Weights of a small image classifier.
Model: 10.1M parameters, 32-pixel images, arch gmlp, norm layernorm, layers 16, width 320.
Training: muon at rate 0.024, batches of 256, held-out accuracy 24%.
Data: trained on crops of objects in photos (Visual Genome), 61751 training examples, 34.4 epochs.
Rows from block 2, named by matrix and row number. Rows with one number belong to one neuron. Each number is 200 + 20 x the weight over its row's rms, rounded and kept within 0 to 999. All counts start at 0. After the name is the row's rms in percent of the matrix's.
# u: gMLP up (value half) (model.blocks.2.mixer.u.weight, 640x320), inputs 216-269
# v: gMLP up (gate half) (model.blocks.2.mixer.v.weight, 640x320), inputs 216-269
# out: gMLP down (model.blocks.2.mixer.out.weight, 320x640, transposed), outputs 216-269
u.291,101,169,207,195,217,221,212,180,179,169,208,168,183,184,216,219,212,210,178,176,164,184,195,192,226,174,182,204,225,209,195,200,228,166,216,203,191,210,223,175,210,170,208,187,199,196,199,185,190,202,202,218,155,203,200
u.292,094,178,207,201,182,189,212,192,200,197,183,199,230,171,155,233,207,185,188,187,234,176,213,222,220,213,213,213,160,201,185,184,197,205,197,250,200,215,206,188,197,167,222,190,200,171,213,218,183,200,173,201,205,216,185
u.293,069,225,180,171,170,205,210,197,204,188,191,222,195,200,226,164,191,204,175,174,189,205,210,224,208,209,178,228,223,208,217,203,199,198,229,204,169,209,162,203,236,233,173,217,207,215,204,196,235,209,191,191,204,198,203
u.294,108,187,228,202,218,215,213,182,208,182,185,218,224,198,217,218,193,193,205,224,180,201,205,217,180,168,199,204,214,187,205,237,217,170,157,165,212,194,214,191,223,213,190,184,178,177,191,213,222,236,185,203,239,209,213
u.295,100,206,245,173,165,169,217,191,191,175,216,219,248,189,206,214,224,186,193,214,224,217,164,193,202,191,195,217,198,172,228,179,220,192,178,180,191,171,204,212,195,213,213,199,213,189,191,226,221,230,187,187,163,196,204
u.296,106,193,181,206,177,189,210,194,198,224,231,192,215,196,190,198,213,186,199,193,194,166,197,206,162,230,214,198,220,226,179,218,186,210,191,211,198,216,205,181,213,229,169,172,189,195,218,207,203,176,211,215,190,196,202
u.297,108,206,196,198,172,167,215,200,190,200,215,219,219,222,195,215,182,198,194,168,241,226,183,199,186,221,208,195,201,186,218,193,213,213,211,196,159,178,203,213,220,203,193,187,238,217,211,243,177,214,195,181,193,173,189
u.298,096,204,178,248,191,220,224,187,201,182,229,206,206,166,221,183,176,221,202,194,198,190,231,218,193,193,166,178,179,218,219,209,237,177,230,190,184,225,198,185,208,205,211,170,212,188,191,179,189,185,176,225,196,173,201
u.299,108,185,203,209,220,193,221,165,225,201,196,187,176,181,202,217,183,182,207,218,206,133,201,193,201,201,209,192,208,203,230,187,183,208,196,191,224,208,220,223,189,212,176,225,193,223,207,177,204,193,204,195,181,199,200
u.300,104,169,206,152,215,188,188,221,204,195,188,206,140,202,199,191,193,222,210,196,169,204,225,177,179,210,208,223,185,240,184,198,209,147,224,249,194,193,216,161,196,238,239,204,221,211,196,224,183,210,178,175,224,218,195
u.301,059,207,193,201,207,185,219,183,227,187,191,197,200,214,191,216,184,222,192,206,194,210,185,246,207,199,191,214,172,226,194,193,191,246,214,180,200,182,174,217,180,207,214,230,176,225,194,235,207,178,185,223,219,200,198
u.302,089,231,150,215,205,220,201,203,195,222,193,204,190,228,179,209,206,199,195,204,193,182,205,211,150,205,199,241,192,189,175,183,197,201,222,238,217,194,242,206,212,176,177,186,186,198,168,204,184,179,206,218,169,230,167
u.303,111,216,175,223,185,201,199,219,212,212,248,204,184,189,198,231,207,216,207,167,182,239,187,168,192,173,182,230,172,189,185,204,184,175,211,191,205,180,177,200,215,207,218,216,180,176,194,205,201,198,198,199,214,222,183
u.304,117,173,211,187,180,195,216,225,211,204,227,168,197,202,166,220,170,227,203,172,174,209,239,179,209,225,201,204,164,170,208,168,180,202,215,237,212,176,198,176,202,189,214,204,188,234,214,223,227,191,210,205,181,211,229
u.305,115,200,202,200,215,190,203,225,188,211,184,193,211,237,203,172,206,197,177,221,176,180,190,233,191,177,162,149,217,181,214,188,233,196,184,203,230,244,203,171,176,216,202,208,190,214,207,206,182,191,176,228,206,149,226
u.306,086,228,185,202,166,183,200,175,177,221,198,176,185,231,220,173,168,199,192,181,184,224,182,183,188,188,183,166,186,192,199,200,194,180,167,207,166,221,207,227,225,216,220,187,228,213,196,205,169,185,164,221,196,170,197
u.307,105,204,183,178,223,216,211,212,217,188,206,189,221,205,220,169,204,253,193,215,216,212,189,195,217,200,187,196,204,244,202,155,153,182,201,140,203,174,173,225,223,214,227,215,190,201,190,184,229,202,205,170,207,213,212
u.308,101,194,195,166,182,188,216,219,166,227,178,174,228,203,200,234,172,196,201,183,222,200,240,221,175,214,175,191,196,194,198,194,176,238,217,172,212,199,177,185,203,179,218,213,209,201,179,212,219,203,209,208,207,212,237
u.309,084,213,192,149,222,220,203,206,200,163,202,172,250,195,205,174,221,163,212,201,214,201,214,208,171,220,207,194,213,183,214,233,165,191,217,191,203,209,177,263,209,213,208,222,183,227,191,217,177,203,205,214,200,210,230
u.310,106,193,214,205,237,237,205,211,205,208,178,155,185,205,209,207,199,208,193,180,214,189,187,193,185,214,216,192,225,185,200,213,159,199,172,209,217,181,208,194,182,227,227,200,209,178,177,203,155,202,246,178,177,172,138
u.311,106,185,194,195,221,189,152,198,201,210,218,210,175,219,170,212,248,195,209,169,216,215,189,184,188,218,160,206,201,234,188,205,231,196,209,236,211,226,197,198,172,233,183,204,189,193,209,222,209,186,195,199,200,195,153
u.312,100,220,183,194,210,246,198,180,216,201,242,209,217,196,205,164,200,171,174,197,156,256,219,202,205,203,174,187,209,217,199,200,176,218,165,196,186,198,202,229,220,195,223,208,213,202,173,209,166,197,183,172,225,201,189
u.313,101,184,170,207,196,158,200,209,216,204,169,198,169,212,194,216,207,177,222,191,207,168,178,217,200,202,191,199,190,151,174,229,195,180,186,206,183,214,222,193,218,178,195,206,188,164,221,211,231,172,210,215,166,194,198
u.314,109,161,212,174,206,209,185,189,184,183,178,193,201,206,183,181,233,234,206,235,219,210,204,214,209,205,181,174,248,197,173,199,235,181,219,182,233,204,208,180,199,227,185,210,187,193,168,226,185,197,216,159,224,167,201
u.315,094,185,205,229,217,194,228,215,206,192,214,187,195,173,234,214,184,218,186,219,182,189,199,197,218,189,160,236,206,214,227,191,200,237,210,178,192,190,175,194,226,210,182,195,196,168,217,210,166,153,195,182,237,179,246
u.316,099,216,193,183,213,219,186,175,205,215,224,198,184,184,206,158,191,207,216,204,172,198,211,171,178,201,204,199,186,191,185,207,181,230,210,176,211,226,196,176,177,219,236,197,242,198,203,212,212,190,219,201,217,216,226
u.317,112,198,210,178,194,224,207,210,215,215,159,195,207,200,227,206,182,174,222,182,199,155,197,211,211,156,211,178,227,204,213,221,172,226,189,222,183,153,194,172,178,217,164,208,186,206,155,195,194,214,195,175,254,204,222
u.318,095,194,221,193,204,186,199,156,237,188,167,224,213,173,241,217,237,166,202,165,199,230,226,222,184,200,190,172,198,210,194,210,179,196,205,185,200,223,160,195,217,232,174,187,196,204,219,191,202,196,179,196,180,199,160
u.319,111,206,202,196,219,210,201,212,225,226,206,206,201,195,194,248,216,209,182,204,220,177,228,179,207,193,228,194,198,201,204,190,206,200,232,211,179,192,226,253,195,172,208,186,206,246,228,164,185,196,206,204,190,192,234
u.320,114,217,189,214,214,188,191,179,187,196,169,235,208,191,208,235,208,174,202,212,196,168,204,190,193,225,214,219,176,214,166,217,166,204,213,200,179,219,180,191,238,168,179,178,163,219,194,240,192,206,200,203,189,196,206
u.321,089,204,228,196,173,211,175,191,231,171,196,193,239,194,198,204,194,197,209,182,230,195,234,194,213,179,155,197,197,232,196,191,202,195,187,210,223,225,212,201,236,218,143,217,220,157,239,210,203,227,197,195,194,194,197
u.322,105,178,229,193,172,190,205,172,194,205,193,202,239,167,177,190,209,232,172,215,210,200,203,197,190,192,203,155,190,225,222,211,242,174,200,195,188,227,210,214,203,203,202,187,170,213,177,195,205,196,173,207,212,206,210
u.323,075,228,195,172,195,189,161,179,180,181,234,200,171,170,235,196,202,221,157,213,176,259,233,210,223,195,188,205,219,226,209,182,206,200,210,190,198,253,193,212,189,187,230,225,205,214,226,204,183,216,203,187,176,198,176
u.324,102,184,168,190,201,205,197,182,193,166,209,197,201,198,218,238,188,236,209,197,208,183,208,198,232,184,202,180,197,222,203,164,194,255,225,177,194,175,198,175,192,206,165,228,222,203,194,211,190,198,193,185,238,189,207
u.325,106,201,171,192,207,195,185,205,209,201,213,212,195,157,193,222,209,161,209,182,213,219,201,199,209,202,205,197,143,196,183,231,185,210,179,226,181,205,176,216,184,188,168,195,211,177,182,233,193,205,238,206,210,207,195
u.326,093,173,193,237,221,241,200,203,211,215,240,197,194,198,199,209,203,200,207,190,234,204,195,188,222,174,197,227,178,207,187,218,220,184,198,215,159,164,200,211,199,220,209,201,235,200,211,222,232,189,198,222,219,201,181
u.327,104,197,176,178,189,220,211,204,199,226,195,170,222,240,200,195,204,153,197,195,213,233,190,203,181,214,225,194,190,200,211,210,207,264,191,166,211,189,186,172,175,232,197,217,204,179,216,200,204,227,189,151,213,199,204
u.328,110,199,205,183,194,198,241,224,159,184,225,185,231,192,205,231,197,166,233,226,185,209,220,223,147,155,250,204,237,216,218,188,198,215,208,204,211,192,207,210,189,211,196,183,194,195,205,219,218,184,203,196,196,206,210
u.329,104,207,216,218,215,221,192,205,222,199,214,152,208,205,191,206,158,176,209,200,219,170,202,225,211,205,186,193,194,221,223,198,172,215,221,210,213,206,183,222,234,207,224,227,219,140,200,166,191,225,180,176,161,207,222
u.330,069,178,185,176,159,201,205,199,220,183,213,213,223,222,202,200,239,199,191,207,229,196,199,203,186,198,155,178,193,188,216,237,188,208,205,193,191,195,189,172,212,184,198,207,183,222,211,201,169,217,183,192,207,224,201
v.291,103,199,204,223,198,208,214,207,196,169,201,179,199,210,251,214,190,178,198,248,202,196,198,188,211,206,177,194,207,166,177,185,202,201,196,204,206,205,233,198,192,219,197,187,222,209,221,187,218,199,178,207,211,228,192
v.292,096,182,185,201,199,249,220,190,185,200,182,177,210,172,201,218,165,174,190,233,213,188,243,229,175,168,206,197,213,208,175,195,236,214,219,181,193,204,191,169,179,154,220,237,190,188,206,224,184,212,184,189,209,208,194
v.293,038,227,196,189,171,201,221,201,176,212,175,246,191,205,214,162,222,162,207,170,217,194,180,174,189,211,218,196,208,244,209,179,214,199,273,183,192,232,206,180,183,228,197,197,195,207,210,211,221,202,208,217,198,209,200
v.294,105,167,180,207,182,195,213,175,185,202,207,244,207,182,215,197,206,214,183,215,189,197,204,238,196,176,202,202,227,207,218,212,229,208,224,186,193,179,217,212,183,171,198,217,206,190,207,189,210,204,191,203,238,202,211
v.295,111,226,229,184,229,209,176,207,197,204,190,170,218,177,215,204,199,168,201,201,208,205,215,235,160,204,221,206,181,187,166,214,202,172,186,207,168,226,176,186,216,146,209,205,208,161,178,223,189,207,193,187,215,204,200
v.296,111,213,232,209,207,204,200,206,197,212,206,193,218,152,173,175,172,234,218,187,222,189,206,203,206,181,227,230,165,176,189,234,235,188,219,183,198,182,190,214,203,205,198,177,183,208,182,179,185,229,228,198,185,182,160
v.297,106,193,211,192,197,189,222,211,166,210,236,218,189,181,157,212,227,226,238,201,222,199,179,183,199,195,193,192,184,156,204,210,216,209,221,215,220,194,217,198,199,184,208,164,193,225,228,208,201,227,206,191,185,207,202
v.298,093,210,182,217,188,190,230,187,198,158,230,188,230,190,189,190,232,191,182,205,201,218,212,165,233,201,174,177,213,233,180,222,224,190,190,188,216,197,185,189,187,183,180,161,203,180,191,182,203,208,137,210,210,224,193
v.299,110,163,215,213,173,227,224,185,204,221,177,235,225,202,207,198,194,192,175,203,218,218,163,210,212,222,219,210,192,197,226,212,149,203,189,186,214,180,211,212,196,158,199,225,163,198,225,215,188,217,212,232,243,182,170
v.300,111,193,215,166,217,203,202,200,174,180,186,162,181,207,215,235,252,203,179,204,190,214,228,195,199,199,196,178,189,204,236,168,203,192,204,199,212,189,197,201,181,204,191,212,193,199,197,212,170,215,236,215,220,203,213
v.301,015,191,198,225,206,210,229,161,189,193,207,216,180,201,188,201,168,178,178,215,207,206,160,206,220,191,200,208,205,206,187,211,207,232,224,194,178,198,196,190,158,206,169,177,183,218,186,205,168,191,222,190,206,169,236
v.302,082,219,220,187,205,220,186,229,214,205,212,194,201,207,223,205,192,189,190,199,220,195,197,214,181,190,195,205,176,206,176,178,181,209,172,214,210,196,212,218,169,197,151,168,170,221,150,197,209,178,206,205,190,199,190
v.303,105,184,235,202,185,185,206,216,213,194,215,233,178,185,137,208,198,213,187,208,194,191,182,184,151,192,199,207,175,217,202,208,235,200,194,195,167,183,190,208,209,180,198,208,192,202,208,239,225,210,160,227,170,207,183
v.304,120,225,197,201,199,203,207,173,201,177,210,214,206,223,220,189,220,118,223,176,208,220,159,216,195,193,181,201,192,213,217,202,198,187,230,202,176,191,209,187,206,174,203,171,202,169,220,229,219,241,203,155,190,229,223
v.305,111,194,212,199,231,204,193,196,220,190,185,199,161,190,221,163,204,200,220,209,224,199,190,206,220,226,196,215,188,180,218,228,174,211,188,220,223,188,209,241,234,239,212,225,201,205,239,207,186,201,219,212,212,196,213
v.306,087,199,195,201,191,184,178,226,205,226,196,185,181,225,195,219,203,189,207,193,198,218,174,218,176,224,172,219,181,170,212,208,177,221,172,239,229,236,220,202,190,194,226,181,202,204,221,204,186,195,213,212,189,213,208
v.307,099,250,174,145,202,225,230,193,233,190,215,200,195,234,210,201,195,234,174,172,194,225,182,193,223,199,181,182,233,223,186,206,194,179,197,195,204,169,221,209,214,192,205,185,176,210,221,187,225,193,206,223,176,188,177
v.308,102,170,176,186,217,190,207,194,182,208,221,205,230,189,202,202,191,207,229,165,171,206,203,204,176,221,179,198,222,216,179,206,209,217,215,179,163,192,206,215,209,201,225,224,196,213,206,211,215,210,218,221,180,226,201
v.309,081,219,203,179,199,191,231,222,195,177,183,217,234,200,236,164,218,190,197,193,200,207,216,215,209,198,184,215,201,202,204,210,192,158,186,184,217,185,214,227,227,226,154,190,205,185,157,192,195,211,201,197,186,193,192
v.310,105,213,227,212,213,198,179,236,176,221,186,177,186,224,259,185,206,217,199,192,214,192,231,213,182,187,173,218,203,226,222,195,248,196,193,204,217,210,199,217,183,213,208,250,210,161,201,184,199,167,215,211,204,213,187
v.311,117,186,186,241,187,250,192,208,188,196,175,173,194,201,212,217,196,202,180,186,140,232,226,231,206,178,205,178,182,186,217,202,205,214,188,207,215,216,208,218,200,191,198,204,199,196,143,187,180,183,217,198,175,166,201
v.312,107,194,234,233,196,211,238,217,204,214,215,190,215,190,187,218,173,188,207,188,168,182,198,187,203,225,211,179,193,173,178,184,219,188,226,238,151,172,215,187,208,211,209,176,212,213,178,187,197,213,182,195,198,174,149
v.313,113,209,190,208,218,217,199,224,237,185,185,196,201,198,186,208,198,177,194,214,215,186,201,204,208,190,196,197,174,200,167,214,213,243,199,182,223,215,210,192,213,171,185,200,204,169,196,190,204,182,189,205,171,156,179
v.314,102,164,193,179,196,204,178,203,174,234,228,246,201,231,199,181,202,225,183,212,197,177,215,208,195,178,214,215,201,162,222,198,203,209,167,213,170,180,181,211,208,228,224,178,200,215,189,221,212,202,204,212,235,202,213
v.315,103,201,179,235,203,213,212,194,202,186,200,202,202,195,201,183,208,246,187,235,213,203,166,169,195,184,230,257,219,204,196,188,189,191,192,210,202,183,218,174,211,181,197,173,207,216,187,175,202,253,211,211,212,208,214
v.316,098,179,229,169,201,217,223,231,204,221,236,230,203,195,215,154,175,219,212,198,193,186,194,172,193,213,185,200,180,178,234,180,189,240,200,166,259,216,208,172,198,191,177,185,196,225,199,189,183,190,209,176,216,181,202
v.317,117,195,206,189,202,192,239,191,202,187,200,193,182,180,197,172,184,200,185,222,149,214,154,184,211,173,209,182,187,192,211,218,219,243,205,208,155,166,228,200,195,206,228,194,198,198,170,205,252,216,231,194,205,193,224
v.318,105,195,228,207,226,193,193,162,185,183,227,219,222,171,241,205,232,199,172,204,205,196,212,219,205,208,177,199,188,219,185,194,205,201,184,215,242,228,206,199,207,245,196,216,184,214,187,217,184,183,203,256,228,197,200
v.319,114,203,191,218,196,209,196,218,215,256,208,227,205,191,174,178,200,205,192,212,189,181,190,225,198,200,224,195,192,188,195,194,191,168,203,187,171,217,207,226,163,190,206,200,210,159,210,205,208,181,206,170,216,196,169
v.320,110,196,208,192,227,174,158,185,197,184,179,235,187,179,185,225,213,170,172,209,179,182,217,194,183,207,189,196,213,207,182,180,216,197,179,158,190,207,176,179,223,180,161,197,185,204,160,233,194,214,211,217,196,239,210
v.321,082,197,202,198,218,176,203,213,192,194,204,188,215,208,227,200,193,191,221,210,211,191,220,191,183,217,196,213,209,172,208,228,171,210,217,205,199,205,198,189,198,206,194,156,204,212,213,162,162,205,184,187,168,248,207
v.322,107,193,211,225,223,201,217,173,183,231,198,202,170,167,184,198,222,173,197,194,179,224,196,203,229,196,211,191,191,201,182,255,214,177,219,209,193,185,182,202,191,198,183,212,183,218,192,211,182,198,195,217,217,234,197
v.323,047,265,178,182,208,154,187,177,218,231,210,177,203,188,228,202,204,179,191,221,203,244,206,173,188,207,176,229,189,223,193,202,191,207,200,159,192,166,175,201,198,188,210,209,229,188,211,207,172,202,215,230,202,244,216
v.324,095,204,216,200,182,199,174,197,192,221,210,199,197,236,210,196,163,202,225,208,201,197,206,199,229,198,191,228,205,170,165,193,209,186,185,193,214,177,186,212,191,200,217,191,169,211,190,229,195,190,186,219,205,188,201
v.325,093,210,172,213,248,211,203,193,203,207,214,209,192,199,216,217,169,214,196,203,216,185,218,219,186,222,209,218,198,164,202,192,188,184,196,224,200,207,208,219,164,228,177,209,203,222,198,234,191,148,215,200,216,186,233
v.326,115,185,182,248,232,193,213,186,195,242,233,187,230,211,196,187,198,186,183,211,201,201,183,181,222,183,210,173,204,166,210,220,215,252,216,188,196,167,191,192,215,194,200,197,180,234,212,198,221,203,202,195,207,191,178
v.327,113,174,182,210,177,157,195,185,212,212,245,200,212,232,172,186,191,184,192,183,179,237,203,219,167,209,238,204,178,224,217,218,236,241,221,206,194,185,218,185,189,168,204,211,195,180,226,211,164,219,191,190,194,204,228
v.328,108,223,166,163,213,197,189,223,186,204,205,209,235,198,180,203,201,203,204,210,217,169,183,211,198,188,237,195,177,195,205,228,241,191,182,220,200,220,200,157,210,202,230,203,191,176,191,203,146,211,191,236,183,190,168
v.329,104,198,205,202,240,213,202,251,213,181,165,226,199,205,192,180,188,226,189,181,192,184,180,221,203,222,210,194,183,214,193,204,223,177,204,201,192,225,211,227,215,248,218,218,195,218,207,178,202,227,174,205,194,240,181
v.330,047,181,235,188,202,194,217,178,207,161,214,224,229,235,191,175,237,187,196,215,199,166,163,213,192,198,193,216,233,211,198,225,164,208,203,215,155,182,207,194,180,178,172,199,213,203,211,219,163,183,161,181,197,237,213
out.291,095,195,217,202,159,199,221,197,195,200,216,197,221,203,158,158,205,199,216,216,206,197,176,193,169,225,208,228,216,194,192,205,198,192,196,198,200,253,215,221,208,192,150,208,184,216,197,201,206,193,216,194,180,195,177
out.292,085,189,199,176,212,235,191,211,194,241,177,221,199,174,171,183,223,199,223,188,172,197,224,210,206,212,200,188,208,212,187,234,185,208,196,189,218,184,219,194,242,207,194,167,176,210,207,218,203,199,169,221,177,204,193
out.293,050,209,218,199,192,183,180,171,214,226,231,201,178,211,215,224,237,204,196,217,220,185,201,218,150,177,196,122,201,222,182,227,194,218,198,201,239,213,226,220,170,210,186,172,173,221,232,185,191,214,175,186,225,220,224
out.294,108,199,167,185,205,219,188,207,212,183,216,206,178,218,198,180,220,222,176,233,207,213,211,211,234,211,192,176,183,203,158,199,169,213,219,178,227,215,197,205,184,222,184,187,199,210,219,189,181,197,196,171,202,158,195
out.295,109,192,176,215,171,199,199,229,193,211,196,220,190,184,200,185,201,221,231,222,175,223,201,196,198,191,206,210,221,255,232,201,189,226,223,222,192,190,213,188,182,213,237,206,224,200,197,222,215,179,217,217,205,199,241
out.296,108,176,222,170,203,185,199,186,197,192,184,222,177,198,216,174,188,228,218,187,174,239,190,208,232,171,228,211,196,228,223,227,220,208,191,196,196,222,195,228,232,196,194,202,209,209,173,188,228,197,205,209,213,226,178
out.297,117,232,216,215,227,190,229,184,190,170,206,210,199,192,201,182,207,173,158,193,210,192,188,246,187,181,194,188,173,195,195,235,193,237,197,212,220,200,182,198,193,183,155,200,194,161,204,214,212,190,218,215,232,182,197
out.298,092,181,192,221,194,215,192,226,205,194,197,190,176,209,213,169,165,211,205,170,224,201,221,207,199,203,164,205,195,141,227,183,197,188,185,185,219,188,233,231,206,205,181,183,203,176,200,191,192,219,219,187,203,194,198
out.299,106,190,222,204,195,169,144,222,199,175,175,179,228,175,155,189,197,202,192,204,194,211,228,217,180,211,189,216,190,172,221,203,196,217,227,155,192,184,214,159,243,188,143,205,192,189,204,192,206,193,174,189,206,228,215
out.300,111,206,173,218,201,191,268,222,220,209,178,165,176,176,205,194,199,204,201,167,177,213,209,249,188,168,205,177,236,199,193,236,203,218,189,168,200,203,186,186,196,178,197,203,219,192,185,202,188,212,208,228,210,216,186
out.301,043,187,199,194,200,225,192,188,164,212,212,201,196,167,199,200,189,189,235,206,209,194,205,182,193,184,166,190,195,211,217,215,204,169,148,230,203,196,204,181,200,185,211,191,196,204,195,201,184,197,223,209,211,197,179
out.302,076,214,248,155,202,172,180,187,160,193,198,207,216,169,219,199,167,172,198,178,187,212,187,231,204,208,207,235,167,185,187,194,179,213,190,235,217,209,218,174,164,178,184,218,188,175,190,198,217,204,200,238,193,188,175
out.303,104,209,241,233,221,163,188,201,220,193,188,208,190,197,200,196,195,208,205,215,153,179,207,203,226,209,201,153,185,162,189,197,203,187,196,178,174,201,189,226,162,227,240,177,187,218,193,194,203,216,200,166,225,200,224
out.304,128,196,205,203,202,186,222,227,187,197,208,194,168,206,189,194,208,214,217,227,174,185,210,212,189,196,202,225,211,217,197,206,188,183,210,196,219,188,189,216,195,215,239,172,182,199,169,206,185,202,175,199,145,204,183
out.305,113,237,205,196,183,187,199,198,198,204,211,199,203,154,203,200,204,198,191,204,175,218,223,202,154,182,181,188,193,168,215,207,190,190,191,216,199,227,197,215,217,178,175,189,212,222,194,217,202,211,158,197,177,176,189
out.306,081,211,220,201,246,206,219,177,227,216,211,206,180,154,187,228,193,203,189,188,175,191,193,218,204,185,175,217,184,175,231,208,188,188,226,213,211,197,185,171,213,176,240,150,199,181,205,179,216,213,226,204,179,233,212
out.307,102,222,214,198,211,183,212,192,181,197,199,222,199,209,214,166,190,171,219,200,198,167,207,220,203,199,187,165,188,179,208,189,212,236,205,179,214,251,187,172,209,192,208,189,214,199,209,201,198,223,216,188,192,150,212
out.308,095,212,189,236,196,218,175,206,245,182,185,196,198,197,193,198,187,189,222,185,190,204,183,193,230,207,181,214,200,228,182,167,191,208,230,204,235,188,187,195,193,167,232,202,190,238,200,195,194,187,224,180,208,186,214
out.309,081,184,213,204,169,198,196,200,198,197,224,176,212,216,195,209,223,202,218,181,209,206,198,224,216,203,199,240,211,202,215,189,218,233,192,204,192,227,184,184,240,203,195,207,209,199,192,188,196,202,190,204,191,198,198
out.310,110,186,238,187,172,217,201,189,199,217,218,212,175,193,202,217,202,222,195,190,219,205,192,161,232,195,172,203,208,192,192,164,204,168,205,202,210,192,205,178,207,171,182,226,196,195,192,192,185,179,200,205,196,222,191
out.311,122,212,225,191,192,213,174,205,183,188,235,167,184,203,200,191,196,184,214,202,228,197,182,190,214,174,215,215,181,197,169,204,196,209,207,175,185,194,181,209,181,186,196,206,225,183,229,240,200,222,187,182,214,179,176
out.312,102,215,152,187,215,174,249,204,186,185,187,223,189,195,174,229,197,175,253,204,205,178,179,213,196,182,160,216,261,228,199,226,213,205,186,175,211,191,161,223,208,195,207,185,176,173,224,214,196,217,186,198,194,191,223
out.313,113,213,246,194,204,195,175,185,221,195,195,227,211,206,202,204,180,167,192,201,200,194,227,196,156,169,205,164,169,170,201,193,208,203,190,212,165,210,206,215,166,218,228,203,171,191,168,181,170,211,209,241,192,210,209
out.314,100,199,203,166,190,158,181,241,212,215,221,178,222,223,239,205,187,218,194,196,198,208,191,185,218,183,195,159,197,182,196,222,200,195,206,228,174,198,230,200,179,209,199,223,193,209,198,205,244,226,208,225,229,211,201
out.315,094,183,202,183,148,213,197,208,187,247,157,205,182,190,207,193,185,183,185,205,227,199,184,182,240,195,236,204,188,170,200,197,197,192,204,221,209,205,203,214,180,191,231,182,206,225,191,214,205,195,213,177,201,204,185
out.316,097,237,178,193,233,210,195,217,229,169,218,217,226,231,201,183,220,180,204,200,199,212,191,205,156,193,195,184,213,224,216,184,230,190,237,242,181,184,194,184,189,183,195,201,182,215,178,186,182,200,206,247,199,200,194
out.317,130,174,197,202,176,199,233,231,213,199,189,169,180,189,208,174,202,180,200,209,183,193,213,188,202,210,168,208,177,218,204,198,206,224,174,220,183,168,221,193,232,190,187,194,201,222,181,197,191,204,191,205,206,223,234
out.318,100,168,227,194,215,194,184,174,183,199,218,215,200,232,182,190,197,160,216,189,217,179,195,179,187,164,212,238,178,188,212,177,218,213,191,219,192,173,178,211,211,195,183,198,197,202,231,201,201,225,197,180,217,197,143
out.319,116,198,224,162,188,204,218,202,201,255,183,224,203,188,212,199,235,179,237,191,207,201,160,214,199,231,198,208,201,216,181,176,155,183,240,191,215,216,178,217,192,191,196,170,201,197,170,227,237,218,191,192,199,167,187
out.320,112,188,195,201,189,212,224,195,192,215,171,183,173,182,225,177,196,186,193,189,194,207,212,183,175,177,240,190,168,190,214,252,214,201,200,215,208,183,216,191,207,211,191,209,186,201,195,268,175,192,216,208,212,207,180
out.321,083,222,174,191,208,216,227,203,191,202,234,212,191,167,210,200,180,226,171,247,238,181,226,195,191,239,227,219,212,194,201,203,227,193,224,208,216,213,198,184,187,211,181,168,195,191,176,181,216,151,207,186,219,200,185
out.322,106,227,212,173,156,198,248,204,216,209,203,208,185,201,219,192,188,205,196,216,164,224,190,150,185,227,211,201,218,211,191,187,223,182,177,164,182,202,193,192,204,202,182,202,209,222,174,186,202,219,202,169,185,174,222
out.323,051,185,224,254,187,220,228,210,195,222,149,168,220,191,199,189,195,220,211,197,197,182,215,226,174,219,208,187,223,188,218,246,199,181,189,207,175,188,199,206,196,199,220,213,184,232,189,198,169,174,198,195,240,191,199
out.324,093,192,180,224,178,173,213,173,200,239,221,194,197,170,189,208,174,199,216,242,192,218,221,172,204,190,253,221,196,212,223,220,222,209,191,209,209,196,211,199,185,186,231,182,185,193,221,200,239,230,195,185,211,182,169
out.325,095,179,199,163,190,200,179,173,198,188,183,193,178,202,184,213,209,189,197,227,199,185,169,191,223,189,203,203,194,169,169,205,202,212,211,185,175,207,206,191,199,155,225,202,162,211,215,231,195,212,156,208,176,193,188
out.326,106,137,189,216,222,184,193,208,219,169,200,202,221,221,210,210,223,211,191,226,168,204,219,208,168,176,195,170,204,197,208,214,193,178,233,196,192,209,176,192,206,191,213,193,190,218,207,200,158,212,204,190,201,191,200
out.327,120,166,195,215,177,206,235,217,205,189,217,218,189,180,181,192,184,241,205,209,228,213,186,224,199,163,173,195,215,228,223,176,158,198,185,206,187,220,203,197,178,192,209,148,211,239,179,193,189,182,177,203,177,202,197
out.328,110,215,206,223,201,212,191,234,177,210,176,182,201,198,173,166,160,207,207,213,215,220,204,221,203,205,215,213,161,233,173,219,222,213,206,161,226,178,208,232,186,232,181,187,162,182,223,242,216,185,154,220,190,214,229
out.329,097,172,215,220,234,180,192,188,149,222,208,264,187,200,200,187,205,209,212,218,203,211,230,243,180,198,202,187,212,180,203,196,218,205,143,175,188,191,216,197,190,212,206,215,178,210,215,213,227,179,214,219,200,183,194
out.330,055,227,211,185,193,206,222,213,199,193,213,185,214,178,191,201,215,183,188,218,197,182,222,241,207,158,203,238,209,232,201,178,202,224,196,203,210,240,216,201,186,216,176,202,225,163,190,220,202,215,207,201,202,220,192